config = dict(
    model='multi-label audio tagger',
    norm='layernorm',
    qk_norm=False,
    positions='learned',
    pooling='attention',
    init='torch_default',
    residual_init='none',
    nesterov=False,
    lr_schedule='cosine',
    warmup_steps=1910,
    adamw_weight_decay_other_params=0,
)
Rows from block 2, named by matrix and row number. Rows with one number belong to one neuron. Each number is 128 + 32 x the weight over the matrix's rms, rounded and kept within 0 to 255. All counts start at 0. Numbers have three digits each.
# fc1: MLP up (model.blocks.2.mlp.fc1.weight, 768x192), inputs 128-191
# fc2: MLP down (model.blocks.2.mlp.fc2.weight, 192x768, transposed), outputs 128-191
fc1.284:056167107096104115112176116114149173088166127149132191110182143057112182129102117160058151125076171165071048184121159029126050101105086196108171144133202046072066139080156183114141069172228093
fc1.285:128152115172083179098144129194087168166116165146123120071147120154096136112089095129142121185100077082114120080106127107094146168203144135113143105130131153134089137143151111177147104119110106
fc1.286:166149094085105150088152068156119072162128099145142103149103113127131135122129100136132103135114141139110157128105124164143101116146154142154189158090154139136127115093166168093106115089126108
fc1.287:068167181144103074043157144159171081150183168195110162064154131140103109075098082158051131146140120127116132082087082152088218109133126168138071118109122095164110082123160159103120118150078153
fc1.288:135101152108164096112137128167101182088088146164114076089107153134084085103142162140118124120150124118095176137127142123156142191142133133091163133140129108135086156165077091104101115146159161
fc1.289:139162100127132136114173120146110122122093128195155149073139145116101154126150129107109081130126145173176176105191116154140170131118119121140181130115099149143137095068093086180139163163157192
fc1.290:119173148095090118185106194132046092170094129041108102147125158102112120140184158147107145160144128157152152169143147082129117133072128128112142099090117131170129151125117096163152161145126099
fc1.291:112116099117179125079102106206152155176116150113063110170103125203143110129070087170127161111119095050171163108129136170101195148092153140187160119130206144164131144130142128127141117078063044
fc1.292:170134129140192096177099118076163133089103141111147115094182057156130101126087090113107170129087133114065157102064197167153161148153139118106105191119144108083062153111168157149126106147108170
fc1.293:140122087124145148188149170147161137150102123105077132130166102085119065138138040124140161185132142143053090157154106115105129162111152103154142091134107119077152105166122125130128105143090135
fc1.294:132140148157121120168164126170117158161161124145146109107123124120131123118134139090148108096064133130150124109146129154084141128153112170129141123094145192131159156082090114136151182119098129
fc1.295:131141193159149088098127115128103102147170150153141171085119098069196196043099138122155084043213128107082164110180129141144096181142056146135154101044166143131088087112142141158090137151112116
fc1.296:096158065182189048105126104093121187160077119070148116105145221151122165124084125167148121155123175156156129129134117135196130211112103138145118109108119115116104101136172133115073103098111140
fc1.297:119155124143165112124102085095158164149141079137136164172141071073095079121105060172149168129159075175102127151114130096147122129104144123129136079182118186111170153115146102143174120143051192
fc1.298:096146130133112199121101156149070110150123140151116155061138119090124102116125140143134168107138147145099069132186109097122136106127177107106123138090066161083028124136139132160121134151079127
fc1.299:105102136150091137187099125112146101097179056135109094130115065044079116189176056130168127143157118096041070139119145144145173062079184146217113142151109114152101135125107159156099081131059133
fc1.300:127116191117137133096047114082113124151117174055100181130092154138145176122153194179149123163157155166046112065124071130150143183131112098131040097132148135172122082151189061041116184128187128
fc1.301:131085127115146122100109090108102106095142173074104182087082125127105114142077125097148190134137149144128123138143142141120147166146139131123136126133193126183159093151163122108152074119135098
fc1.302:158124119059071112167165098148075109101187087172151111069140084108025123105123071158085163098145156124147116107089131207133109160148121129153145043210105091115205169131116229059172163126111091
fc1.303:150128135083143090108120087130108145109172086149060073109140185089121050195124137154131115137136098109114071132133133182155129108108130125100136087089111075126128120132110138160146121139103092
fc1.304:104097131134165138122130126141126104163107144147123128138137101110132045140139145087128149115126086104077133109103095109086169159163143086163133129081110139132112137171133108123181138151113164
fc1.305:110112091072168126145146151146169135141141106134103151133131109128183153127150080139129125152116100111105129136142170095149129055153197150141124154110066170150073096095133168126113083115128114
fc1.306:114091118101135112191075147104122137139117099086130085111121137067095151141180141121100121123145129107162146074137122145090145156102090137128158115079104135159191124124063133143121164128151145
fc1.307:151107159110189102110030128104105164097131133125124161144115132156156136114129137162127106107132085098117103142100142110136123096136112117120115179183161127187131146128127092162181100143143162
fc1.308:131111148148112071174112067135166106117205185200121070129116140045139090149139220119144137135167128202062145167123094056194081136143108043211148139191097171147137087106163137124114115126147091
fc1.309:120177073126130120144118156143127175126104160137090111119112121078154121094098119134177124139107084147097090115159111160131142118152190130091098140108068171075064114199144116122125099114042125
fc1.310:148136059119126065079139122099073121116222193184033067158133073089112122084096162153117160186215118129120161137214178097213100130073175187108167096136106125097124128124183147126068146121085112
fc1.311:143131083053143129123163115057093122106130128098136162087174122135094172133103095129152167125134112132100109158116155103131145105139130166139115134111151114149111118076138154087121110127121105
fc1.312:144157132119160147083122109158145151133097106102140138158125119100131122151135123152123117133149128168114138182116103154164093110150147133131157134112106163097145137107105166131109074188107083
fc1.313:102109134156185170159068144143183183154138083168135098066075199139149115087136157110116110107099148114103083131130149087113113133099104133115149127122130197113153129120119134148125130142096133
fc1.314:173098108087118168116154089101112164197147123108100094182098123117081144130116143157182110124140142092120105133147157128126156142141134093128136162155126094128100115110123149154116131143128145
fc1.315:139139103135128084155149111085098127114121135073122130104069148127098109160096209153157118118091148127090148083143142107047104097091125039128133075118079204141143121151163166161103135123096061
fc1.316:119120093121074149111167094108126163079140113129138103118117188170101190137167074139124175119158152129083102137125148119106118179164101103086082115071128158152072080135120158188095075163074129
fc1.317:080183167108054136166093169106098158154163063101139081139137126068107105162132103086139124189193107158201182093084164104165145194098199113126169138112053128128079127102177086124085146113156117
fc1.318:135105135140163141100108162134136137136109127137104130083106139147116136110182125121155124118128159132158135094165107123144128080151136154110112102143093101125121102087114123124096145145133159
fc1.319:099152076109154083159146115136103074092134129144126119124114163098085102117146111169146089099122123167128140100148110157131052132119142088141152193128100093096117102122108134130134148179160139
fc1.320:108150167102125136109052166155089155106074165057145134099111109120124127234111134169177119146204135178091133154162123186231118113084151106097063090138165072122110099061108129109064126130104130
fc1.321:159098171108097152126119163145115198197132112123139103119097168121142164106136094154164114119113110168109107142164140127119151145106115097120122129082155114108126109100109136109127150143101096
fc1.322:122184180128110133132144110143089130168099216130126181147113137084109075111127159072190116154102088125134134096170129135096145087135180101105117112125114180122124131088107099106119080148136096
fc1.323:159145100096148164129096087163132112159129131085149132099074124119160137135068196178149102209136070119101187204119055134120044171210168089158171192143116115135104135146136128113117139170108141
fc1.324:116129131130081102136136155066181103116125164074133108133122089160158079221121175147104167169134121164050125120137113123145154150105187177115087181074172118166093166073116142103132102130100148
fc1.325:148154075150168115179145088139124125124129117175125075116106093118089053144107130163100092136136097095118155164133185112079171135133075074146135158124137126137122135132184110107117136095100152
fc1.326:137157163111125131122115096156109132182162131163089166075086121147104099133147135118092079095152161108083109133108121112132140138115169094123153118132166118110109149166190164131138139162143163
fc1.327:133168148099146146128122126152074120144104109093133115145127085092105172154116084105158134162141172190122187139086164136130131172108093130110104163077088093176116145159100143119105203122171109
fc1.328:116130108136088108117111140155132178120156117117200132132104124140151125130109149132118138095111084127105113094180143147139141174144139107116136172086125155130111125109124148091135129142122130
fc1.329:115118156168114128128112099146121141136125115160109143128125130115093152110092148131151140135133107135112115130121146134168150151142097163154125120153118140141100147102122143099112120120134105
fc1.330:155100135069194198143138129160154058105144162151100126152144112125121100077167117142081115084062125146121126116086135130152128157088089113180121112103104122077145129047160147082089178142074127
fc1.331:161164082083080119064134118123123180067119165117081108176185090144116127148154126141129164138108131145169162113192125060125215146124105181107121122159091156145137158099128090147096143186149113
fc1.332:118117087115131133078080166145153141140074164113063169132176141109109140111090120155056137162164127155074085124124135117125157104147172082174095071077101084140081117138117090112142142170141116
fc1.333:099126123139129098129127123124140133113115117132115078101124122110110158122173134123152157137089140138105136127137171114107112172119106119118113165096137132113123153125127118134152107142135134
fc1.334:123087111121142151137178117101097131097159152151121145149124145096084110086147095119137171158160122135141106103126133130142117160092134136107181171144131090157165113145067140100106160095152152
fc1.335:133118145158150068137146092091162133121144115114104114143134096094119123117147090105148108116180138109055160126095103173114166128146136163085130177101148097117082142121129149185078163131148155
fc1.336:089137187146096190132142082125128140131091073083069135137126133075129100144172149148106162190152179112133112144089149176132126087201130112133170131139142109096125125068133128141106110109095146
fc1.337:166146124112149099120120136084105166136121102175093076131119148103139152096153103137114166127146131094169135159168102121128148161152112147131150115061158089146101145136137124111103151126111110
fc1.338:099109114112169080137082123143068117108091119081093145160104113100129107153075123096107030158141126094105183186153125190037122128108085108124120103131193095110096114096160057191123072147160156
fc1.339:103113137082148090163138142143127139127145153107137188138078099147101101136144096240113103126129065136091050056148140111106113175176142078178109150138172084122094113099078134122104088159121150
fc1.340:099120112136109183143080124172110145151086102153146132117108183079099171080142162102069117069149123101168107111151141184160117176136112106098079147121105146166185128132111122097119112124139125
fc1.341:159188060089174111129129081133128138089150114139153151187096085119094119194149110103127164150043179173079101049136098135109092120145145073143130116161127081253117139068158058176134133086133066
fc1.342:100096143116123155104092197129150111120157130191139081141094115058062176092066182144176110119157144158118117126152096157164153105167129149120131122108136150111138182139128109115136150099127095
fc1.343:093131103126105089140103097167166106146112120164141160144100164124120134150165087155105110128134131126131062104177138128151125172090100107164080114104131103116129132071130124139142157136127123
fc1.344:134134109177098147091098122171141077164145097144123160089107132079189174110100158178141139126157122198142109112162118157179100170110045134135108155078148150108142180065129137178104099087114121
fc1.345:177227213032136028134097095152144160091114104173131083096143126148180118112167063108127105110153129143171138102252123082140145043107115083150119165208178089030099095067122065113224086166115046
fc1.346:122165115199184177162164071131179106169083150050122145070090104138143126132133184146098160120145133093103119064143088186123118127157112145194093112109134104152167162076087115079123114161170090
fc1.347:165107145110125183104067155134149189113174105172151112077116137092136141134127122131129148092185161141152105124099142156139080160072129146104129160098145059149117131103134101116135145164168148
fc1.348:132116123109125125144090102117146146135123097096147110166176137170122140164156125145093105109110100065087128171171122148144128140146185095174112123096145154149206109123069104135147130122112198
fc1.349:154196117114090166144064131115148111117111061128169115107086074136100142170157095115130216090085124126150066162096140126125087135110087170165148153163110153094122161099136212140066114185178145
fc1.350:100074115157158114123134080118162135120162090102071087127117078128154137136061103089164052188117122147107185117159132115147166170111216129148151172094073159107149110066155129124175143158147128
fc1.351:125139080115105156214085108155107147144145166095173154165182132130116098137099087081132063117146114137117121061090172114134156177171052149202154160096130120151121141136113148093172171169104156
fc1.352:137147096144127144139122126129141146086125104060153130097127106106157155130119158155094145122118151212088130121178144101171142122112125117134109086117090135123149080168118074115121159170159096
fc1.353:131116127084143143144079086107167204146126060070145099088068113136091141147130063135195115100174049107172069170085199103185128126101173096178129178172080108120152073100147139116117160216128151
fc1.354:158127138116144127128096156091125130094132127134105118079117149141130162156135102150110096178167142104040068140135108129097086130151139139091145117156144129135110175101091135192146095173102106
fc1.355:149142074122110088088153138143129119155138123174136102148128122121138180122074158158135153111140122144109094089107145152144138108127082126145139143152104096140090151118140161151165108137106141
fc1.356:106120127080115157161065140110154116205123110151109128158062144109178121100115109091138122192105111057079106143111146158081142089178096113140124182130121189110119137143073066125120109120157096
fc1.357:122164092146165136094147174107116110156102150167105126104077159103126115084138123192185074109050055086138109066158070204085162093111106143164119180096128160131170132122109094117181152117134075
fc1.358:163169092161125129134126132073126095140133141107104170109110134146127128156181083172117107127182150098171132059165133091109083147136144088121123108129112156120112116118125148094117133168159120
fc1.359:159151159106117111080105143110156160159111128129135116117116156107109134159056136165131172145131110135097140100127168157158120129120110147168125141166111098108098108138115132121143119142095156
fc1.360:102182077145159153153126084134135161136147130111131151065114130091141104120130109136126169174086156124142170093101200090119155132129138136095168139142141108114142169156147109130109123122102126
fc1.361:112138072145101152146097100176132192154144149189165103126076132130114119096111051183111119190137099114109047120110142117122168117115200091067175187072183139152059166152122109140065161120112150
fc1.362:140132118100154108112132155144161105166110109181096102162126092147181093131073158175114153147081143093091138056198120117095082167106120157136127070123154078138199101157170136116130130194080170
fc1.363:125144129133147116133145137145108138134145130097156135137137115134118137115139140132137145131138117086115121127141139110101153140113154104119117140118150102157151139093153103105167111114128149
fc1.364:154165095153109133119137088175121185139125147136086126137157129112101102127160134130135174109123070101113137112133116160192130117115141140142079172149128136129099134115159163119110135137058142
fc1.365:165135159100143152124131138182101169205154105134084103122129113114102150102157175145100153119081108086091185164098131136089204126137176184087152159226092113068127207158052035078136081123201154
fc1.366:158137120075103167107132132119170177096077087080122180113144135152114152123100110127090093103137175148132178137140118129158152138129166109054157126129223126121120106083132113137144074179132123
fc1.367:086147107088088078123162068130132136144175101194181106115129111134173115119145153137100117118105059102129115162135132163185163142128096124113167195161090173140090076136182086225234140128200185
fc1.368:117129153149162124120136108155126115136157147162173091123102108096135147094135145155151161140154139116099151105126104172128118104121121147103103140140062149136164093099125138125150119116131124
fc1.369:138083118038192108136139196188093107110158169117162089150129106125120148123112111117118092115115109105084164119124139167107088089129119103179101097099132159116174145109115119077116109090134084
fc1.370:128097138040173118160124101097091109184169100142058111172063187128152071119133146163172142141148150083142092124129084132086110086170100127137092134171092096050103141084123101162160137165204153
fc1.371:118105112153181132131107143176123101147149140121098141154136152147077109093121140116129077147104098134131121142090130145113115158091125178115205132097150122146141128149081133146135150115124127
fc1.372:121116104137082146101138122128138101143147124142092189075133059145179063091087116197089136164093082191150137168144078102187086114116107136146117097092140087053061085176115080128152119161066154
fc1.373:106123081153123141156100119139110124179110109132130097162129114136073126112104142098119105134051039137110131103195093149113059142170117131145158130098140169117100122150128153165110151140151106
fc1.374:120105140105130106192103110145121122107121089191066015170086144116154129123112160192106152084115158165143079146171169137122072166088174100092064120115072127116141118169103125122188084180107146
fc1.375:168138128118192120150134124153111157139135152120137094148131117129057108135120128118159089155130141137139163109158115139168131153093139091137127112121156123128152079152127130134079117103112112
fc1.376:127135127147129137146124153114095121134102111076120080167087107165127119118150170111091143124109115149109152113176133113091115167171182150070120141138180106122151133098106111164148143161116092
fc1.377:129087101160144162168125144143083176090168189104098129169089171175085070107091213097117141196149142149106089108115142130102170113100134100133127115067130153168123102133148069134143089076095188
fc1.378:093152190104143121142135154162133111189135065115185115058138201099113104108107107066152114106131119167108160150139133186052143233028086107028081144123108117088126121100141085146110114192140129
fc1.379:117106117109095139132100136100105160102121097117059123176181145118140094130131137087125138151127142109142161080134125154158094148138074135165141147186073081166122114127068152104103149133121184
fc1.380:156158122144193173073168081131105078196181079133120131083093156116172148120103136144177169084192122090090050074122173122122111051221112185128139107100045087237131129075123092152125121111161085
fc2.284:122129229150103109150112133117145081041150067098080154188175043082084085138047149156089106155148167131186153182101153255117094078109082122148224139146083237151137152156101196102016085142128065
fc2.285:137131123031120095162080171102158128072107093151135161121114115088117111122122127144144166082171188078110120121166131101147107117092121158106092110182175176164153138146163155147093100124132154
fc2.286:119134113126140100167122129104154133060096097165151117137156087077090148127165116135163163107093122142120178113114135179155162083167137096120122117126160157154163134089116141080121141131160117
fc2.287:189067099080128147134184127151166105100075159163099190145078186117183108103099088158118073222106123135151147113146144096149160162129125149116091143191134133124206083181156128209156189078130092
fc2.288:142132139097141093117110126167135152128132094098130129103140103129113129157135151157140109125129146150101166126163131094136113079127130115078124099101118148087150154124122163092098060129123115
fc2.289:117130127135135069180128102108167186180164143121079098125083131106158098135148161163171098121112121151172083124095175170114123180148179064090122131171107129108155125130144144159179098149064097
fc2.290:138130160113103122134168130159100131127155113165150142145056087111130107138102140138163121113146102138120104151114155141159161100112125103148123130201130108170123162147110108107115116150156095
fc2.291:118158179163072073149139153119176083068191142128110177164177105053088194196125084130136066141043172082161132119186161069113141115141099155139183172101074120191166120113158172124056114115187123
fc2.292:118087135128139143082173163126143186137140104109121176112080126087093176074145159079169141120134099146093107135134132078100127134158107138092165130118096118105153116141166144088147123147076107
fc2.293:167135132161122124144116136130129145139164117126200142144126140137139114123090088073090127168169096063144170153098037134115113156175118163124181139116078124151125140095151115151076144129108122
fc2.294:103183101098156117079153111125145142106125202119131102114174092085108072113178123104199130110117082169227104121151142123147140176138091099133172175090136173138179120135086098114162153117101104
fc2.295:177100124238142141079133112179151061107128136113165089147120175110131152141143096210098143105133182166143168149161041145161185165092149154108078126099081220217026071201123114133141061098062062
fc2.296:048135141192134091090156189222173134186155124132110078150080115184162149130139135149154110168203080138077149151127147093118066026099173123200143110157175147150139139141164100131157125129177105
fc2.297:112109092123135135107083156106108160104133103185170156183196176105152171121162134131116139140120179174109175075120098091141113124136171130143177104107078127127159190177129110163052114156130171
fc2.298:073146226097154100114190129186105103110125090135102090098126114120118149096182131132121069150182084119158150055093103134112128141091083149122117190091076159112123072098115097177146098168188217
fc2.299:139162139132144126103113155161166152150128139206207086208142157106161095107137139108125081158049126139126132116053139135125099089135143167166162095107132132140142104153150093146059067139141076
fc2.300:066105148116123086111105144143103103104172101165074065107091097167094124082069125148196125115141118176165075137174200154149100125127091067095216163084094182086085158123160156129162112126061137
fc2.301:160134165120128145140118138148123146086097116150157165164128106122100192194122124094126095151152164108157103122184092090133103150176093137168110127084100161129138133140138120139121137098175126
fc2.302:082144110106108149111116139070155163157144125102134138176158125093183113055053140170207043104101144124185126109123106109112118066135111158103156168090118122147176109148123127172115108127144178
fc2.303:184133168195133111097128171184134173192157127148117112104121102094095155127121144067134134110127169036114117146091141120138120176102109172115137140158172139162093126095152138098201140114192125
fc2.304:127101152068090125099111154124114126087149118121148076198153138091108184115110130147150081116134144128061123135111139177181151157110179105084138131170110111122136135076106125120120125124118151
fc2.305:121071092150138144074139139159116100159145127126068156149167114132134135121165117168087160101150138147171124111068079116032134128109135136181164137153147100142156144204099096142097085116110091
fc2.306:150130098114096105132162150108120153133091130096172131078113189090163149133125145072164097114140080136157061103127168145129132102118134133139101099139145105155105157173153131148111096081117060
fc2.307:118094124119134134169117148130156067102125116132113146108097109166138123111119123133108124140119186135114102105137152113117126143138127182114134128101080158106104131190124152158159115130117165
fc2.308:110100111097184204148187121197116118123129073164111078134152169191138082106111121117103159183121120160144185171136187111140175141133066064186079149069106136089138129099161125133119121108177187
fc2.309:158097128101143108159133165122110158108155091136117100109190088084191121145133149059117176109145146137145114124067114140064134145149140096127146066107105112154162114164064168176146070069185141
fc2.310:129152057158178086102123090225033137139123201090119154178188115043165154230102090157111068027072103134090152142186129145187160198166170207137185150154158159116064199053115120111141154081058155
fc2.311:111146126149149126114115115132140113116099148136152143109152121143173151056079147107144109137136150137142095114124125099117064151114141132106131118175105134120170142118131159127124192102133110
fc2.312:111120138186092133100132136108117137142154109144180112083166139099109175109191143127046124155066105099108111125066113113150160114194152129161136162125147152124110116149150143206166103133100138
fc2.313:118115062151125126122165131100109143099126099112121207198106097128116144141107105160176168176127087099176117136069105074119108094160088117082137181137132113101096131106119146136164075170107129
fc2.314:146152120120122129115118087122094160048093130128128114138114099157159104113152098113161138116136105130133145118128158165126166109102101122116146110175128132146143162130124145075136140141125096
fc2.315:120132174102023121120180162073106166124112147152085047122119113138136152146123077223107171155077131111147157124127174070101146158144070069131163174086141109076145150126128163083190090149112112
fc2.316:125131121144070116142168087141134185128140175155146115117093110156096112095116176074099092153091149166127093155092113107149115207107143087205131163137169163084127116067092121113182192076163119
fc2.317:122145181091121106159162131151136157129172117191155144095068137120136160182143153147143149158161055100137154119119190138175111125096133084129120100205154130145103250122090069086135159158178112
fc2.318:108133138127099142170119120084067118166148088106116167144120110115092111133113140143101101143155145134117082141151101141133154143128147135137145139108079145147110108127146113102152088130122137
fc2.319:130143106102143125158122149120118142108151077119140184168128092187115149130182159128124087080140156199128131128054171167081181169123140132128104096108100133174118106115131142126122084164145110
fc2.320:078098154177088090100072104082176068124165151151119090175113133148129155116105124099148136105086173201135081155172157164054135109144125129111139173072169165156128153098169134138148118175065098
fc2.321:133107095120094130156153089150117106092156148154119127112131130119148104113101147125129130162160132111156133093119101136107147105135111136107132102134131158141145156133150126135135159101153151
fc2.322:174160151135116095102130169153183173178147100103111153071048156163126147156100112128178177140130079137131182113123095115150130102118108119057122094128138183064135138132090128133149056131094080
fc2.323:116127141084050220141088154195140177108115089146233083080198119161148122095203138171099118182069091128146072137057136093131161095139139050181132137124141083109127120154176178212175080045104184
fc2.324:094102176124139107114129117114166139156129122121153116141103114095133177096165101182192075156136120113128093176162089172154095169122175133107112113136149151167159102137164054155087097093133168
fc2.325:076111077082103097140110171153141140110159181126157138165093151138092086126152168105186124157072078170163139115101148148139164107189106132155076083099125112083162094068104101121134122183124146
fc2.326:096128065120148138127078153117132131128145156120125170109151101168120160135102160139101114111094111093164063145161155141126114153096112132197085148135113101169167111093086150170083153113185089
fc2.327:088162116114055153111136098109140092142125156134157144085135153074100120116122106168155133141111128112134113121194176128167109114130108089121137183110062124085112155138135159122093129163071099
fc2.328:139144175123127160088111106098118121145110152146089069115128172161115099152112123165143121168119158140128175114140097141098102125137133122135101107099135140101123141067163105115129145107120126
fc2.329:116119144090143126106118134130171120129112131128113115111143117142146130119136156133145089130122131128117135091149122160104124101117127149103124169111133134102106090138105082159120120144110155
fc2.330:105145148135104035183103078170109182142099077132132150092131107203142150153096161145192087170164178165150125142128171184110105048125093110149150092158135041150123122122101181124142178110176170
fc2.331:128125141082086192191102096105093159171066095190122103086117107105126143183155148110071147099099091134119174161120163119127133132119169104126157128163068092078078142168107112060154099168196109
fc2.332:131112163149140211129159110143110108098156172081111110095131155076136114157197149195180130124078153111123162123205089128167059167107106181148192080104136139127118132149155150193115142112034069
fc2.333:112130099138130102133117123121108136132099134123132149153124108102136113148117145142073131109154122140149113119151137109146108092108146108149164126126131127141117129120161131131120108117153121
fc2.334:124127170109138151122105120121146107111118109129120139144106098141111124118100102147083153097145181115130100129111119137104156122153174106138109122111115156109115169134142147152111101146102125
fc2.335:164089135090144132132185148116147187140116104100096157146081146148121146078107168111094175133125162140099105149147098134131165112111109096162103156116062118146184105125135130087160136113119115
fc2.336:167099100138135079119152133089142179159093132189125139146189139129161107046167144083134172064133149129147108099142138140149108133127143047163161113132121176173115099147201118170074159180117126
fc2.337:134155132141096142136139157126134145133123149127117125086160108147116153155090171128109129123172144154104137080095169130179126140157125125146120080154120124133136140142107138136085111141144113
fc2.338:139130154132125131140069136135145067150138145148134136140178086196112105174105131148140116108112115112108131095132158169175126143126140133152095112154143088080121091106119167098144118109088140
fc2.339:094160151105145067082081206136162115122134162164160141154114146161125119137101143054099080125105134163186120112151175155106125149138164137095110122148122191146159097105156102182105145163165132
fc2.340:088101136101149111124125126140137115110093127111107130103158136132115171136167139143090126142112125149115126108144138106133170099162130159158123141110139130106080177108087141093108130141159133
fc2.341:103117106166056110121047116133155107154026125076114081112113126143166152134099117105210116069130166066046091086122083153175096113142157136188084137056156165172135066178148172096167152121108136
fc2.342:195161082134110092129184094097143198153125162140126107092127140170162120120171083133122125111146159107084147121140100126158168161089083177080131145134105083159147114084134154167126126150121153
fc2.343:126126106110176076108118106133153152139109124112146171112097115134120137098086111101110131120112133124161091114150134149094173105137164188138161069105162169127086160100122142097092128089157139
fc2.344:164138128137097186107161106144145057153149106055145152101100096153117157188137151176113109138122120128149157097129156106102171169077169144113129139170159093119130150141159148097122129140111056
fc2.345:142103195074088197049196156109189123189111098142135108105147097049165107092185079167112147121066128065135096143102116163177125089111063052231122103090110143064089134129093119179156148118122220
fc2.346:145164100069161176044093112125124119182141098126137138165098130158138090128110076114089156121075138136137131122186152098159129121122124129129159157121151172190173138106153162176078127051119121
fc2.347:085158159140048116176190075048101136156120124141131147129138166107081122139104136132141106167127103173105117111158099181129097101157083102092123123128116089120112105145166145134091111142102145
fc2.348:161137134103066135167100105132161152104115126119186092140124126183175093116176136117116147159144134117142151115138159203140107120104117100145154119159174115114182188090192143091156168117100116
fc2.349:069175093114104118124078185132112110120156130160165098086104102090165135154147171159126151140125167166081131102154106142103116088101171071093154128153222141149164135102106126119099165154122117
fc2.350:098140141113105148131092087116154085132113095112141167119147099092213139157109178115156123139061087095113157104075134109112076147128121155146083171190142188059162145184137149091104074094136173
fc2.351:140119069178114144137111131141195142109185198168159144128065115131177105066173143152200091146096114129156144128145181143125123164154138077135110058156126195117190166116135132092161111162115112
fc2.352:144150121108105106138139118100105143118154145127114063171108115165126149117112093167092118130137139058175074156162075144148147134117166075138134136164100148096145144136107137121108141104149127
fc2.353:109076132156138135069145129143076198095153061109152083018095140097134127150137069143120119059103109134115142069164125142133201081137146050111071166103158081144150122145087081134155102075121113
fc2.354:122131146130198162127224133150092158088156113147102050168173073144108120098144061165106140136133175116177126114112123136089145165085132182132089178141151114118118107121104138148123131120151169
fc2.355:073117141111120171146149136105133133096132111138094105110144108105136140118132139136144102147185088184122135134142112128090117175122115132112125135132162107111148091186142117136100141122174158
fc2.356:133109156137159145141079136132091064102124139113070155091134130078109099139104040121152101069141117100147159118113112097173112112166144160106104142120099107147073123130137091196110189136118087
fc2.357:083131110131126153139120100095184098133194120090172161079163087174115112145119097133175163152146122171161122116098152153125063130092148147085137122094164126102110197150121176122118117093122055
fc2.358:117193072153122126136137113167106180145130122118129094099173144129065127158177102105139121117136109141102156146143118126113093142124135091192112138083129131137140140067176127130114125123122149
fc2.359:110088112136146167135095138146130162109142154117124095169135109139129125124125144165121091161138115129128143142150110127128119116142117143162134152130137098143135115122118177072118130096124129
fc2.360:097112118131114147091125163167119206061097143176144082118141152100105130159158104129091164100153150146171157129171101125101162139107146104127125078113126171166181138129096125111127071153117140
fc2.361:137187168071182120139115130162199188153131162122151111146115113126144130119104077182121099152090135071187127181027124167026207096175155110106091064112124097161156097186122067129108088158157127
fc2.362:082119151126170114154042140074173148125114133089117107130162162114121148155132124128119132158111173121171162190136121140153132111119086102149100095072072109162162128090082163107108134087169129
fc2.363:126121127117093125136131113127143126130152107168161167113122131120150098100128126097129130090146142109134137147128122132127098127119096160146112101134069149163117137152137155138140160131135146
fc2.364:131134123124137118151136136092105124141113105130118135134155125127136135119098133120118154129098142109109119152150147124138140144160135111118177103114111132138150144112116141094166109135132113
fc2.365:103128099082184088081099099134145207134117132143090118131197151140152186095109125119079084152128117129166211164150122071122136176108113135135088075118142179088166135128135179130073045073136084
fc2.366:147096136166094083104139155148133134200207198127115130157108186153128158198082101131078073137138117159130105157202135138074125115126069122186099139120083095114129173146113119144129139122162112
fc2.367:138161082086144100142091071164141102191095191189074090113153195185143045146057167128166116131059104194196149191117137152175111117184064162140152088101068174065154170070166102133139124099112063
fc2.368:120133135116169160123154132075137094107136134139095144104103124104185180139116125113135099115151123116110160086119122093091107077112153165098112175150128138136139191120129069099123133166123173
fc2.369:129127167101129101136140108117087141095129178100126203117139105062155131170140098116091053153089154159110175119081152126118168122146112127133111123177139079147125108123141160078121172172155194
fc2.370:146109139097154104154141149114144112072049169144129142145141162082116159144142120184115124137133148095094111104185173161159105160093049113107123162127087132151182090172072182183124124194112170
fc2.371:136152096133111149163132164129083130126129154114122121150134103111143130141138141130159157156119131142138122113117091151098162153139103124087096131132130143088173146151159158140101087132107136
fc2.372:164092130094110119130197097194196145180200090116066185135134198210100181096106157131160131232155072097127088149136179107098125074206110155102154101141159125159127207125136126149162131207184102
fc2.373:119121123122170159097118122107140113131117146127156136110099152135146126151155145145142095130103124145177179143097146123202146118188119096135130135124093084135154076108114075101118126107095122
fc2.374:102164070087168086153142110093134121085091092176077172128162196121113123142195148112104141179181138088126141063130126096132121075155108087197148115152150102148178097152072142169085125128108133
fc2.375:106107165156134144151144110144146154117113107131140097135141135102096130156128160167147153139174104128148153141118105137127130150127133095157118184170157121139119140183084104144134098134132092
fc2.376:156159151114123108157100141124147121110159200115132117092138138125095132104134113127160177113137172108158103123148133109113128148120142135171116158101138187171158094127099094126133136103126140
fc2.377:122131164141138123128100136096170155125143107101168066133174138187126139079125119084145153143061114112165150153126112170088148095119092130127128170117141163119084134122115147107102072153127128
fc2.378:205175119147151135230142067107147107175073106136126239059143049120114128159064134150102178136125137106049113171098132080134179132092109114070198130170118191138123120081117087159146107142130168
fc2.379:119137097132146121136135131134131095136153139106155157116096151119193193162111105130137173114113116131106116189144114137199126126118110146078118097183093163151146077137177162145123163096155160
fc2.380:151147138153050126120140131085070140123123110094116091103195120180151226197152099194143133137209169139097021151157109149200154111047075101117160148093141121099097155114165235148115138135168131